config.toml
model = "contrastive image-text model"
encoder_stem = "single"
encoder_avg_pool_shortcut = false
encoder_widths = [48, 80, 144]
text_encoder_width = 128
text_encoder_layers = 10
text_encoder_norm_position = "pre"
text_encoder_layer_scale_init = 0.1
text_encoder_inner_norm = false
init = "kaiming_normal"
muon_scale = "original"
adamw_lr_other_params = 0.0014
l1_shrink = 0.01
steps = 8100
epochs = 20.4
Rows from block 6 of the text encoder, named by matrix and row number. Rows with one number belong to one neuron. Each number is 128 + 32 x the weight over its row's rms, rounded and kept within 0 to 255. All counts start at 0. Numbers have three digits each. After the name is the row's rms in percent of the matrix's.
# gate: MLP gate (text_encoder.blocks.6.mlp.gate.weight, 256x128), inputs 0-63
# fc1: MLP up (text_encoder.blocks.6.mlp.fc1.weight, 256x128), inputs 0-63
# fc2: MLP down (text_encoder.blocks.6.mlp.fc2.weight, 128x256, transposed), outputs 0-63
gate.133 121:085196110141106074132156255117126124129128142034130167141121176120130130128126128133130135122134101140128129144049139173138122129098124140136108125146132130022160112112160125112126125149120122
gate.134 111:112116158117098129135123196126195115153127129179114134108113009126147115124138122127099145134124118131079138114129126128123117166130153119159125127128061132148181107125117137145100187126128128
gate.135 085:128152253126138128137126128156127128190149128162129128128251163129130108128161170146128127022129119124063128119068123129128130138128125126179128128128094106128123125136080128136128124129083154
gate.136 116:172128196123095161128111202021182140084033111124099044128126182128128119153128138153132157127127158128058125135117130141117126089143131128127128169092124087128129134063140168068122116154117122
gate.138 128:125135106140134133163081128128134128129153127118113124125203107147076138157148250130118116129113118155163134078109177154103135109061143138126046131128078148032143126105153160130133150117144130
gate.139 100:126120193133133093133127151127166121051129118106066133132121133148137128128096186144134123129107128145132112008104129134123129177132105159135128128136076134148129147125094185129130142191100132
gate.140 139:135163139140132145136150236099145112134131118120114134108161116126101167177135165130103127152152136141155163067128122113132159208106136115255130181114160135125136136128148169118126097137200189
gate.141 090:128083222167124128128128219146128128128092131134126128128128121121131107128110166108128128079128146128124116028128128086128129097123128199127102128128071128137128129117128113127126128143128129
gate.143 144:126123141110142101184153226126192086132146131121143103142130130126115128083098176127128173126128132133163159132114139157121215132133092122210129146234074141124125128045134121151138137083129126
gate.144 118:150133192127129132220127181126151128126137121109127113131237133043123099128128125110145144119130122127128130048122149100124126202171131126115119128149100121157130128133142148124133128128077137
gate.146 094:134126125124137112169130172125169134128133129124132148130156195127174196176122131124140132114166157128138143110156162114173145181143103170088105106133166123132100152215104128111139110125140085
gate.147 060:128128128128128038128128207128128128128128128128098128128216128128128128128128191128195128128128128235128128098128109128128128255140128100128128128141128128128128128128128128128128129130128128
gate.148 057:128176128128128128203255128128255128128128128128128128128128128162128128128128202128128128128128128038009128128134180128128128128128128136128128128128128128128128128223128128014128128122128128
gate.150 064:180128128128128128128128128128128128128126128128128127128128128084064119128128255128128128111128144255128128000092128128128128122128128128128128129128128128128083128166128128128139116128128127
gate.151 141:153126255097036132062125143126108131149128113128106086122216115121095115129127159129125097121151189129129133144155131129137129172127131134180126173128124120128225119178129070140128125147107128
gate.152 114:130120164106151117128127149131241133130129077141097061109144128129161118142127251219093126099124149200133140137133116128058125125154136152103117123184085152104130128130132123126104134125158091
gate.153 106:130128184123118171079123192121140147173134077128057120126116191138132129134138131125128117016134138196130151000119198141083130141150109133124121137127115134125128148104135107142079129119102130
gate.155 122:122126139131165120127065182120130148130151131145143134137129124104148128124132117101125100156168125129122126109128199128080112156119104125123126132104120127122133122113116094128169145151138146
gate.156 034:113128128169128128105128170128128128115128128174128199128128109128128128039128199128127217128128134123128109128128128128119128128182078166135128128128162128128128157128128080128128128113174128
gate.161 099:118128121130095132127255131110124124129107130167125129116180121129145143128134126136128171026119128122079133131127179129136121127121126146118142140092129127048162176133135123007138111133129129
gate.164 129:139111136124130170144167153127176125094112135177132146133126146128101127117128248116134092123170125193108155110145127170088121200122136123112123123146084148080139104133152111083144117120126136
gate.165 115:143154130131122123128163162088131145117133136114127159023128043166134027162129255132135135113139103189122059157134141128104101138155204122128109119128130135147110136144131129120138127126132156
gate.167 114:112140127127103129177041212124126128167126141202127150107128129126153151168116120125096134148112116128114128113065136137177127121131113201141111180076152130133127129129168128121141129141124102
gate.168 156:133228097135131133176184192143132119149151116144128127106152125125104128213150180132182132127119127157016126116069129131132128107121190150147224096164119153118121171141138216103111110122118122
gate.170 147:151125149090126140148153140139174227117128134131128074128140080133109136128168196153180126131122143126125117000155125114142078126091065170110102168132128120129131128121125124117135143143000149
gate.171 147:143134115121092146140108138169184143119052128130071093102177128139081157140128127135088115098128192128100151149028126045118114194185112161122155174172127143106110114113122121125127128129123133
gate.172 078:128138202125130129178162255106125135129095129028087128124128166128126128117188109128160084126128139134128110113128134133128160147163128130120061119055134127083128143123131126100127126116128129
gate.173 164:172137147128132127124125145141172152126130111178136163115143122131131112181120238102107112141160129122027126117073129097128159129122142233138100131117019120085132098175115183174125112187089120
gate.176 116:127149151092095126121028119103212212138129049129126116093119153133145138138118121129121085129134170134206189000131122133113110130169133129104104132133130130130129116109153092183128125108131118
gate.177 108:182132157128128120130130147146133152136175096102154139143135086128090127194138149143000128127128126190150193148077123195041074093181128148134108105155088109120140136109130126128193124118133106
gate.178 144:110236131140144142127127129115131127138127127130128170124124123114056130123131228104000124172149075149180100082149123126187162112128077135096121115124107128141128083129125191133118123157114124
gate.179 133:073122189191126125129183150136164125093128128139122082148146124119093124122131133124093129120152157166128119000123182141124133175131128100111087227127076131121141092133126123123126130135125128
gate.180 150:066130146129133109125223162132126129084128048146129190153227155129112061104132213127130135082124128128131150018120126131125126125128118178130129171100125129086091179128156150079123154166098100
gate.182 111:137128171119091109116131156142126146129127154147125128076136062136135063101077107106127130140110120189078063077188132189149193091085136180128144124077095121106123130110109132154138126055082140
gate.185 113:121152193108134125080157194129132145127128125132128127132133104153132119109167130144097174131122126163130089120025097129117141135161130125120118138139131130129133134131139213112057159134159097
gate.188 140:152212103131212135147116255128137165114127103167124134133111127128151122099124188145166130184194139128121124035164125135092120111114141117126111127129127124129188132165184167108102134127128140
gate.189 077:128128128128108129128108191128128136128128118128102090128240115101128128128128176128124128128128128152177128000128128105121128141177128128219128128128091075094128128128128153128128188128128128
gate.191 141:126110134132144142128167150108115128127106115117076134132141128085151077144072178129128104110126107128069129112124123113082123144171111101160124128162128116080146133200127123112129122158133128
gate.192 125:144124131128155140132169176144220129126086128129124165110215123025113170124087128097123126100129132154131207101149133115135142143127142085127131164211145141127179125137123128130243145123136157
gate.193 150:159214129129141175124146129129157126149171124191129112127126126106136123124126128133097110097144137157130156160079101146128129129114119194090135126137000161138135114125156111112132109128108136
gate.194 149:129114126116152124128131128108120139131188101122112171152241101117149181139173124088119113128158125127103141000127119125129145103132192224122129189122140129144140164128137186111119140151113202
gate.196 108:131161128106099106080126255133255075120127166119081154120110128122123105119139144088138135098149133125137143121146155139132131128122128136122213112108133103128113132131143124036129142171134134
gate.197 109:089128128059129095105167188127140155125099138127009139075176084136103125175060199131130132147128128128132057141129124128125126125170130153110148129140135127135129136112130128139132138148132147
gate.198 146:150128135140131114115221255205088125128133104124099132061108114135128118070125131124111130132129087124143128043142151157132128170129158149181130137165136113125128149127165104133132133180122125
gate.200 105:128165118128103125019092122136255127122120134103181119128214137121119097128128135138035166096101197144130127117121158209152122207117146126135137123136128131120123137125109123132103128127142129
gate.201 142:156115159132146122159127166131082157128124115130103115121255116129129155126133135128127110111130163146127119134153142086128145127124130129084127128131127128072180128117145095059173095124145123
gate.202 147:120128128130153192121207179124187128173080128121127123096172136106162022147121124059134092109128146028088136144120141130158127090160098091128176125124128112135142144136181126120120082116119109
gate.204 112:130194132128111127128129153128198224140114093121147129137128128128107113124128126130121098139126126255029134071123138139140128160198126128128093127127120130139195129084154112132128128127137158
gate.205 139:128137138148174079077143163162152097088138092148143075133157155127147119128125255186133131105148129175056111135135141078141128158155128119097126109123128164100122135115129130167175130137086000
gate.206 162:127166121145143098136104128128171126119114114141130100130141148077135113153128140132125045117208198244128161081146109103173126131119128131125117146137170136114133163115112184110163006187072134
gate.207 132:117193135119143136145101152131158118131126132116127127090125135109126127127140202110126133128065110130115129055121122112133149129118054128136040137171081101000120133164067126129168169118123124
gate.209 130:171142129116117145138125240139137124103140128130134123080187133100133129120113177131223130080127126130129142140120089014057129151148130129075133128120000044133122170214121148144118124124140162
gate.210 055:128128196128131095128152118006197128139140128150128145128138128128048128128134157128128128124128216128128128128128128113128145128123128026159216121180128128028066128128086128128128128210128128
gate.211 144:129104131032122107128120178128128143135139134159127168104209106129127134255137125127139107130141130098131139126094075123125126160124095135133139127100121106111127144128108108119112118133132112
gate.213 137:142120100083149125132155184083125143112062144192128168051127115114063120127135162147127117135151167124119126048130135129150158123092055125067071133138132126094123161150146129125124137128163127
gate.214 128:110146163148128158085156196024129102126126136127048104068202076070091122124130127153098173132124127131140114027053124146134131127075124129124115129128131114123110128127139145151110128139142086
gate.222 098:129116114120128128112153255080126127111124129088139131061128120083130129151143133128115071110128127106115124099121128131129075162202131128125150182127129091096120133111111152065125107128132125
gate.223 107:119128105136012115181227206010132139129093129113128121128128152133135086109126123128135130123150128159130104152134128137126129126128128129108069127134117128107203128159139111141165151121125136
gate.224 133:102168121183106115123165194118139177158122216102130127122177186130126185233126181124132199112144124149163122127145110145128142148151094149138138136073127098127093197113134136137144170117109119
gate.225 028:128128128123128163128250128145255128128129128128128128147128128128128128128000128128128128128128128128128128128128128128128128128202128128128028128128103128128128128128128128126128083128128128
gate.226 137:165123183113036097135110144129149086132198149131164112054135160121080129126120136124115090051126133119077141158072098128122174112114179181139155124131115150147194143117129117135126160128143074
gate.228 128:110116116120166164121114219126094137101179050114015114060121129138129036115084171119143157102137141140155144005113136132171138191154135086151129132128150090167118169053167160126076079048103138
gate.230 148:137125129137190153128126132125133147132170088129060124090147104128119155123132181154167140144137112125014056136144113063124139181126124185156146131143119133128111097152126174145113048162124166
gate.231 064:128128130128128246128161255128159187128119140147128108128128128003208128128128128128128128128128128128128128028128128128128128128205128128128128128128128128061128128128142170128128128128128149
fc1.133 105:106141139103132113199136123142115069100135127123135118128170128113150148091103122085109124127090077142189117128118124128255096117154104126128134195130125125125119156143129118117084081057137057
fc1.134 099:148140127181128210120150192130121146116140128117147121086128137136132150154133100099180115133150149000128119123112099121130062138111129128126146127129130092100069157128125125168160127141139124
fc1.135 080:124128132058175129172141145104112128128118106129128156127145061129128117128128130126129127149123127126168187128187137147128036128127129168079133128137167085148140134140179125131128128128128106
fc1.136 127:194058104063139095095129126119127145128128122099107079139135115096112238118132137165121130113129142128127093128170114142130210121125127129119137129140131182119127128127127135128128172125132088
fc1.138 145:107048117124112142121156148127128159131146128128105132131130166126124131122108069106101122127083161071123070085137147080131151126138111112147145133123112131156153120120159119134127193126131070
fc1.139 098:128128133128128076123121125127130132094111124123054107138128143126079127052108110119044156123128174164117130162116159173127131095138124128114134130122115097131127128161076137130117185126139137
fc1.140 137:126154135172106127170116096134129191069150127125120127116123150138138116135169136128175123091080134126128096129128134171105147131129180142128181130158128132117126141141129203195144122121051106
fc1.141 055:128075128127128115129087127132194128126125066135128127128112128255136138122108155125096128123127129130043092128130133199128201135090138144128139127126129145107128127045116118066118128218129127
fc1.143 158:159092121124161141124070154122121174125143126128160137165157114158135111067098146146139134127147159149155138094084183132167126154132129120128135144160072082197181195129127150154165131109143128
fc1.144 099:168147130135123129128066128123122126130125091127126124121129129128129128126123128137174153116139152098127126179143124059123126136128132129130136184129101127148068097128111126110128054093128154
fc1.146 104:179096127113118099136082120144090126131113127163129151075128219128129112049107158166110112094120184146156198147115189133132120118164102163235114128144125152120148121102127137179123179128111192
fc1.147 023:128191000128124128128128128128128128128078128128128255128128128128128128128128128128128128128072128245128128128128128128128128128128128128128167128128128128128182128128128128128076128128128128
fc1.148 023:128128128128124128128128122128128141128042128128128128128128128128128128128011128128000128128128128128157128091128128000128128128128128128128130128128128128128128128128128117128128128128128128
fc1.150 037:128128127128128128128128128128098067128128128121128000128090128132128128128121128144128128128128143111145131133128128128128128128151147128128184124128128089128128129101240130128128128128128128
fc1.151 125:114092223126134158116166157123122149085131109109120108125124128139123123119130128128143128133132136112123138111130123128134127117151161227148129136101086130113172122117127120000123139126142137
fc1.152 116:135143086124132129143129141129137124102151131240128186128110126106080123158161160128113119202208170076101128131148103159100142155138137136140132133126129151135155112153134117124130129190151138
fc1.153 107:139146121171110124129145130154100167121111132115142045126149142116130085089128094116126121126000123133106137128130125156131131074155128170131159131188132125174117105118119134101149148115138135
fc1.155 110:099125174140127127132126121175131147071114095176137132146138127147151090129141125120128134128106135130167116177105126129126169131126151106117113135137132122137152080123073083098124055047110136
fc1.156 029:075179128128128128128128128128118128128128128165128131128128144128128174126158128145128128128128128127110128000128128128128128130201252128002128138128128128153128128101128092128128144141093128
fc1.161 096:148130101126132086133099128163114123130127096195132168126107089141130140126195043147128168116143111085124133000111142129119113105150123135130122182135161130129125129134126000150116100170120121
fc1.164 145:122113140157122116116105170134122071057136137053163102123127117137161128156134137144119106140051129114149020127030161090136146115128128129107127168117138108156131137127125134128121127143164146
fc1.165 111:128124146131144122115049127177127115076102127151123125135157141171129097128126128069146130128065129125129041112129123110128147146137145139138137131083127126128125099000113185100127120120128120
fc1.167 104:191179143135136142077084150112134128137127128150143158121127102157128033118131145100073119110124122100179112079204123126129132074114136132174125121121107181110125087172071131126126178122111178
fc1.168 167:154133062140120134079218116143126126128145110214140100099118097097126153162177194156149135118100138148131135136124136144059132120083247083183143068132122156151159141153127124105132134123120160
fc1.170 138:148120139123129051131138127141159168178162098144143108146199205183163139114126129136130058122147152101127183132131060129170127110115130124143126165084097136134128123151161109061131147076144128
fc1.171 161:123132113065119101109125122024140167107101146124132129157121106144205153101130132036121169133128136131098114125119128143198115119113095184132131121131109122127098128154124158066133066126120113
fc1.172 066:128135124128128137094097128146143128127132189125122088064130147129124134130128155124133090128127128121214138128124130127127119145135128208127141100119128126163129122131099046255128185127128224
fc1.173 149:124115143079148087128115126089166083170122133111101125106134151074143162215110114131129156157106219081089128125121140123104083158147155071129120133108255130140153139145125133119136100127116127
fc1.176 117:128146120018132231099133134138126107131128255155145100114124207126134143103085208143113135145098119128128078135094125124125132149151121123153102126123129133128125146139140156128136150121064196
fc1.177 103:190133138129177160129103099000124132143169138124093130030129123157146107105110125126069138156125117125076103149239135119130185132129089104144114154092120125161138138170121131128111128144150126
fc1.178 148:120124126169120134111140136155130141096100112101124117121114128081152109168163131179139140072125117135134128104128098105189058129147100146082126141136156131138121112135169112166124162163123141
fc1.179 141:139117101210067117159147125117089136116148130132131119067108161147155118129132147129030124183149128129128120103183117133111142131128128123155144196131128169094131056203169080237125114123183122
fc1.180 133:038167128139131149128130147111131108142143107131180163134128120149086113102164155107129127125078140131166079134127131143146128103131151138107187130048100087123111134128120163122144134127128097
fc1.182 106:128063135110129120131115125146138129174080114172143105119132096161128130128110120141102144147123208128129139145124234123108128054129136119197130128120132142115118102084138035159211145220114128
fc1.185 089:145141173132133116153118117184012136097126117076103078123191129120116085164107102127129085095132128126076115144119132100043142098127063149067100128079127126129127115066089157090199140125189115
fc1.188 168:127131111126139126129139126137102156192123126128117129128153129143132128132124128098123107105111113069062128135099151129127143127095130145111152157165099166127042121126098154127131136100123146
fc1.189 054:128128128128128128142215128128128128128129125128128255128198127147128128128128125146128128128128128128149108127109128128128128150128128128202129128120076127128128128127128128126128128127129128
fc1.191 143:127100118118093091070130093111134132127114127124000180116160129069144131173125145142148162141112111151136120126110089197167129144129131129118135114144129134130129071202128140132088123175109078
fc1.192 128:102137110158144130131142127102153133147145139149094214128130168126116139126103127094124124123130153154129143122151164129123131126082135118100161126124149191125124112128128131181121108103125145
fc1.193 161:150170076097130130127126128126091101132129144164092129165094155096101140140196120180124149091118126074144150142131123130125138128119126166080129085134082121148129149091161127088155106134031128
fc1.194 140:134135129105102136128108165103007129171180124118148163160159101124068090155125124119123123110131128163109154174143133133128140145135185145187128152072134103099129103161126131114147128130081127
fc1.196 127:000132139130179123138128118132129017166123100144116120126131067115133132129152126130172073133124138205116128083102041134193109117105138126150057135129214118133113128138140075105120126114162125
fc1.197 124:078097130081130072121073128144130109117087140161123138087152129137124081120121019167123134155081135126127119139128162072147128131149147137048128129127079128112114137086113235142145139128188116
fc1.198 118:134142122114128124046156160195083110154130163123114161184130105127115130115154118113149123127132130113125172142127180155130153124130126114133148147173123104183145088128123141143044129123138123
fc1.200 102:121129111162159136132255136106137137147124136113125140127089140112150151133132111093082110054170091121146141179123088136098130040133127005153171130102149112127145125158190125128146125145120135
fc1.201 146:125150123129136125098110158106165119119136227112139173129098085085101112099119145119148149151112101127089092122091089172132129052111207120124140143128129128131113170122123148117140255198114113
fc1.202 141:124125123134135153217125065121122120108128110148136140104173142132148137124123106125127102107129125079159049150131128130160124123120124133128154127130109141131136113120126099134182171126105062
fc1.204 096:128120142128122086048131110130112193126125143082122159151126149060101109133139133160232133129132134133120123127071152213138126123134128093088112127127128128139112128134133125128128125128129131
fc1.205 130:124136078127108065114097134155156123123160148175085129181081156127167116193136128135102097133128088160128127139141077120174100134140069105109114127123147140119116128098128098169128113143107172
fc1.206 167:136123148134141112158121138094128130129160137092154128081000140106129132123128126153085128151059159085135128120071142066129102117127129120171129148120224144143129115186137128096125115129132137
fc1.207 129:151103098116116129126139125156128156157137106124134073255145129137066131190127113125152124130163130127077121124155126129121126128167203165098130103128091106125179111088172141117128130128130117
fc1.209 122:135120074143137167134124158223067136043135126117129141094193129176110184141172138128128133085130123165192148162138129134022182082124128211154150123099086129149126132129123131133109090131198145
fc1.210 051:074128128128134128128210128200128077128128111126156059128128128128128128128128128168163128128128128229122125128127112131123128128128118122128143128147128123128129128127128128128129128145121113
fc1.211 143:144150037146181130135142151143147130112113117121134124025139122129127116099127124130141128169032125139128121121183145142174142114129135128146150132124119151016127081165135138123125130128128133
fc1.213 135:140133130120143128106122093133115197075125160153152147118138123128132128144130124141170127110138152115122102135127156051135152028143016163123114151140139134135140141130115119099143130096127132
fc1.214 121:128159121076136142131115115168128140122140127130150143223128126166127127137152128036112100127129214125091143161084140118139183128107138127158156128122125173092127105140125122110167127129230110
fc1.222 089:102128110119121116137129159142120076127139094124135255150107000160161149127129127127062120130127098129090151128108128126132124127143135102117144139182113104128127103070115148155123182082126127
fc1.223 098:123101101168151134154131129236121111118149137130127134124127150142137098129119129130128141115124129127062132145124128109105129010142120133140124158128123129109144066118105114195133210129134144
fc1.224 129:133134134055117055066129130141114122162123165112127127120142127140174113138120128087146179120150132103117125150161132125124113121123130149170146144057108129112132166131149151156157127138128123
fc1.225 017:128109128128128128128128128128128128128128128030128128173128128127128128127128128128074128128144128128128128128128128128128128128128128128128128148128128191128128128179128128136128128128128128
fc1.226 128:120093142128000086149117127132095104149143140147158132134131115127138116121115109134097084116073137087113114195176125128127132121122176129138098123138079145180151187178172111144126134107143127
fc1.228 119:117068062052126175136131109098104127116122087126135128152150151192143153115129133132145088102124127167074131127127106107137117198147160126211132184110140134204106127104133129137114166143121190
fc1.230 159:083124130163181225085123052110105116158133128135129081066120118160135126128127127145101064161147150168129142144160112103143124159122121127123124111149183124127129115116158125133146059118122133
fc1.231 043:100128128128128128128128128128128128128128128128184128128146000150128128128128128128128128138049128128128128128128128128128128128128128128181128128128128163128128128129128128128128072068128128
fc2.133 114:130128131128110130093143129133140124119133127126126185066190124131122128126119128176129125073128128243110135112135081128129136128074132125130153128114133104128122139130123095124147135055132127
fc2.134 096:161123134129124133206131111188128142116127122128189125132186129071128130128178159124128140132129150130127113196126128129173121126132084124147227127111126058117161130126127140112163105112196087
fc2.135 078:153114128147150126128000247130118105129126128129126118063125139128128134132095129128113128101127127138126123125147124128128127131143127165128129087119122119124119166128125124128128156135125096
fc2.136 115:131139127129128143145131183128150099106123095120085128123056156116082124128124048072188143154095112107168097085152141053128128127106087134102162150128195060128126089128123136134127205064182194
fc2.138 174:125156036117117141164130130128127143094129166130126111108127122126126187167089155129139191125152123137095116132139130109154149124132166131102098136129113107111120080116128084128149126128133122
fc2.139 105:050131128132125128112131141128103155129128128122127128128128122115127128108116128158144128129178124119135143107128121124128178116113111023105120120154128135130109127029181127170129115129097114
fc2.140 163:111100255104136127217144132138100129171031105171133131135121123098094127157140134158118127140134123126135130116072128123134096128101147134136131129120122125125128134123000128139148145132106126
fc2.141 047:072142085127124129128152129128161127125113081075109128124114136127128183077123128128128120207096122141112211128128132128125129128130128186128133125165125127120128125128144128126155125134131129
fc2.143 176:128128255168129025101134132088129084129131239125132133095119173169134166130129127126052138163147138122114095128130069123117128207114123106103159105130156231132128108143138126133128154110128113
fc2.144 079:082138182074127161116125128138128128128151128135109118130128088106126129129171128047127129130162131104128126093169156128160126137142126128130128128130075194129022134135104128000146147134131112
fc2.146 112:129128128130092109255151125128134118127160219104122134135128130112110124127137131169128124126113126064128129128166130140171158095127140130132076161129141075128132121129120128137118122124124154
fc2.147 006:129128128128128128128128128255127128128130128128128150128128128128130128128129128128128128128128128128132128128128129128128128128128128128128131128128128128128146128128128128128128128128128128
fc2.148 012:128128128128128128128255128128128128128128128128107129128128128128128128128129128128128128128128128128129128128128128128128128128128128128128128128128128128128132128128128126128128092128128128
fc2.150 013:120128128126128128128016062128131075128128128128127128128128129203148128128128011128128128128128128069128121128129128128128128128128128128128135129132128128128163127001128128170128127182062080
fc2.151 129:127128207128108130147164127129126128214120077125126107127144127115159133038129139123147155123126133144144128139126128189105150128144132134128129130129161134126128121030139089129094000139123172
fc2.152 103:109109123139137125084156208127129145100198043138151127128127116079119130138130136139205141178128118128128120019106128130162105224174111125127181068147178127130129150065129112108145107129160191
fc2.153 100:129069230128127147152011131127128125091128130125125126139114155124148114128122098129000168088133126107135129133119131172156123133100129180136125131098160079124106153131216197153126148101154111
fc2.155 140:093144140128128126128112129130131117132127175125126128002131150134128127041138153124135128127129126145128131255142135158129159130122139158215135132124127125116132104112128124135131115132129112
fc2.156 015:128128128127232128128134128128151128128128128139128130128128128128129128128128128128128128149255130128128128114144128128128128011128128128128255128128128128128128128134128128128128128128154128
fc2.161 093:129128052129110086125123199092127127187142237129132131130107166120125096128131130128122055108108132123130076116114128128174135129141128144128127120144183127127114142130130109137135051134138138
fc2.164 139:117114230128171126131122133127129105124169106129105126125085154115145082122112142125132152128145036124128070121124127138210100143048122119085156131133131108127128181200123125128134058133130175
fc2.165 093:104117086097152042127108128129124109127127182123128144132200142098147232122103118105106133124089123160092201098035128163129109130127150130150101139128114126163121101056126128142129138051132161
fc2.167 119:126091013194183130114128128131150131118135157168126158152128129121128127120128138146150106180125126124115096104096128126055000115131124127100119149133137128115108164115076138096121125160141141
fc2.168 186:133182195130080063132128128127137117092135049144128118126166112125126125117122124102086136141026111132090113158127128255111129127124209104143128129134127119120113181135111153120111121126174132
fc2.170 164:127171125105127142156145138125128072213114129113122096146015111142127144113089137111167128133120124136116131127064127155147127103129227096131148135128170133129133079130128085129115125138060122
fc2.171 169:128117065126137149088120086129128107189138168132129130093255117131128121166157138131098128124167166126139126123121128099042128139105111128119125162132106159121128146128128128163124161120181093
fc2.172 051:126113128090131165140128223131090128090137128131126128130215111087124131128130197084087128126127106142074129137029131111255098049129106133128122125128155121126127125118129128122124123128128237
fc2.173 142:103074000134123152116151121128121091122128149150164063126138140124130144111121128092145131077136135127128129133147123121131161145188116128117119070128126156088080123146196128117129138102129127
fc2.176 126:140130125120132133222130141128142132075099134125123155114151120129092122255127153105131128130138148140127132108135131183102044136223182084159123128116126124126128135153149165129121127100132120
fc2.177 106:126126162093181131126154127047102123131129134123113147005126097127198134128132127129130121127223144115125130087131128053128075133156147126100223122221156130126114141121127126106142149128093096
fc2.178 167:131131131096128122194129090127127073058133120118137127129187119121128121125149132130195101131129105115133135133189156127132128127209200134050147120069128134140128082120193136131128129138178118
fc2.179 125:138128089142017078138153072128124163099140063128104128129142134109058128157112127130078018114106132130102132131114125173161121077138146118093132134120142097129138128125097122112128127126138128
fc2.180 127:120151055118128078103112123171126130161131046146121078132184089147129128084128161163124120145100121136090134114136131173170108118124124135197134174139201074123128069168132143130111123105128148
fc2.182 109:091123124049151057120133128128128249127188140096128093124113229088109134193128128142134132142123183129092155097124005147153130052129110135138088130132133135164119116103127123143128108120104122
fc2.185 099:128124161136125128134128139150110109127111131102114114146128119196093174131228145165135101131129132114127131128175147115132150145093199100125131123123134126123096172130099121115183029114082142
fc2.188 168:127128093123128136130112142113128165168128072122120098109012118134091177121146132149137136161128126128143098082139140134130140132217131149128077056131117126134122129105083130151128149194139139
fc2.189 027:128128128129128128128126128142127128128131128128124128037128128081127128128122122128128125136128128124128128127128131128128128128128137130128126209131128121128235129126128205129128128147128187
fc2.191 139:139128107133130112147128123132124095114128125128107148158134143071128133157101110124160118126001129125128126139127131141125093133186128064091138112126186124125126147149125135130084119134165163
fc2.192 103:170121189088008173173176224121132127048109206127156121152129173130111230135120103157125128129138118083126128158141154130151136123124128130143138065127130127121126112097125130158122089128192170
fc2.193 149:100129128150117051041117128134128163069128097136129124113135063129132100172132123095061139133128147122129124056135129126135086142179131127119154134078216165133103132126199111135133164107135113
fc2.194 160:126113118105151030123129128128128053162130151128092134118129164140128074099091117135127133126099128146128130132010131126180146213241134128169127162156116134131130143129117125116128138131142128
fc2.196 131:127106130081130129134107069128120141212131114149129127128255127127097158129127127128125128099144146110125127118255133000146196118128154130121128104144128112132129216124146149128129098137101143
fc2.197 136:127143220126126150129103119128125042140130072176125111127050128096118106133128125126109128131107159103178128125105116145178131083192139123137128128136106128178128126128078117119126120129128138
fc2.198 112:128116132156081173028128145123128170140120182123102116159074124208121144073153120144110168086146127104090127124125135134128108127139135110130128112115109136113132137096120124145113141116133135
fc2.200 097:189116082128140116205143104128129114132128062129136014054155156124128212145137096150099104126126168151132072130134128121089064149126194131135129124161098131132128190128149128129121128131053223
fc2.201 138:094121211104125177006123109128103214128103158126112090128129201095115137135135119138156106111149130142122129117126115080133134086129110137121127116090142115136123164123125141124124124121111123
fc2.202 154:128128126107128000117130121165126128096145120123112162243135128061129102122155109193137128155126188153128110108125127127196127055131133128115132089139173142133122132134113127143127067126129160
fc2.204 088:155127129124130109128139114129127129165132046102255215128108127156129082128127058129147123169180127101125128155128128121128128128127132095158130212128126212123129135151121113176068133128143115
fc2.205 144:123151074128149143129129128128128037123061161131195187053065165126145218121123142077128128120152151128131110130128129160121161130080121137130125159128119122128134125028094023142120125126145106
fc2.206 193:128114255088136065208098132123128105079135115120102128255164146127128160136128132129110129096135132129176128140121126157107167130138097127140134128131150194104128130170139127124127127124139131
fc2.207 161:128125128135232128128167112130129127097155116129126134130134075123129124189137201126089128197135102138152095081159216105100110126084135109161140107113130146112174137109131122125129120224144137
fc2.209 127:128130189134122134048112166134121128129102106147124130142129136050130128153141144069123128128129110127115111013039126122080110162099152130139130126128108097094154102100119128135129118190135136
fc2.210 038:128128128126131128128125075128128203128126128127122100128128128128128127128219128128128132128128128127122121128128128128128128109128128000128128156128123124128128128042128149128128127128128128
fc2.211 138:125137178125103126125164128118157132085172200126125129049125119152129130137143128129190120142105121116116096179130123112107139148136130139124121181097071005128145107092098127118111125122160108
fc2.213 126:128062128128081129147128103131113128139130128189214128114145105122129111103127054125105118103103138124133115112126109225041123031092108128138120132129074102114135076099202137143126128128192128
fc2.214 106:128098127144128065096204133133206198098128167103128125115129129129064117119080000162128128127136144185140147128126130126126159103101134144094130126127158130125128152178214128088136163104123128
fc2.222 097:112134125149134134127128126138129129128146118136140128085076101127126116102071098127132125104130107119094128147132150168125250180133255130124207096128133123093129128138146095148138128133188129
fc2.223 088:127128127108021127128135139149114175130096255108130129128131129131129103141129122127129102123124127123136172082072122130145197104138125123023146179107128143133126130157163112192105128118095122
fc2.224 150:128129102127152112151129130129137100170127100115125136137129128124129130142142122116114127130148128205130138128131115255091150139000121134127131122107130138132124125155164135125129123145139135
fc2.225 013:128128128128128128128128128128128128128128128128128128128128128128128128128128128128128128128128128128128128128128128128128128128128128128128128128128255128128128128128128128128128128128128128
fc2.226 131:138123053129168105116128174167195111136127133119128128075145117102119208133109158220099139190207168138126120141147104128146127128211102058243146119139123079127103128129135202128128122137122134
fc2.228 106:128127107128123062131187103141129116120128051047126128088134176171139128150128115127125126143128186083065128131138128086120100158052111128128127125145129107156117114088164063157128142156130089
fc2.230 184:160102000136123123255130069128129033186129202133126133120128154128138123096118132180079140125127122158115128149149131128130131094199110128116125125169099109128146123128127108176131128071130129
fc2.231 025:128128128130128128128128128128130128128129146128120255128128128117129128128128128128128128128128130128128131128128128128128128101128133128128000128134098128128128128128128128060128128128126128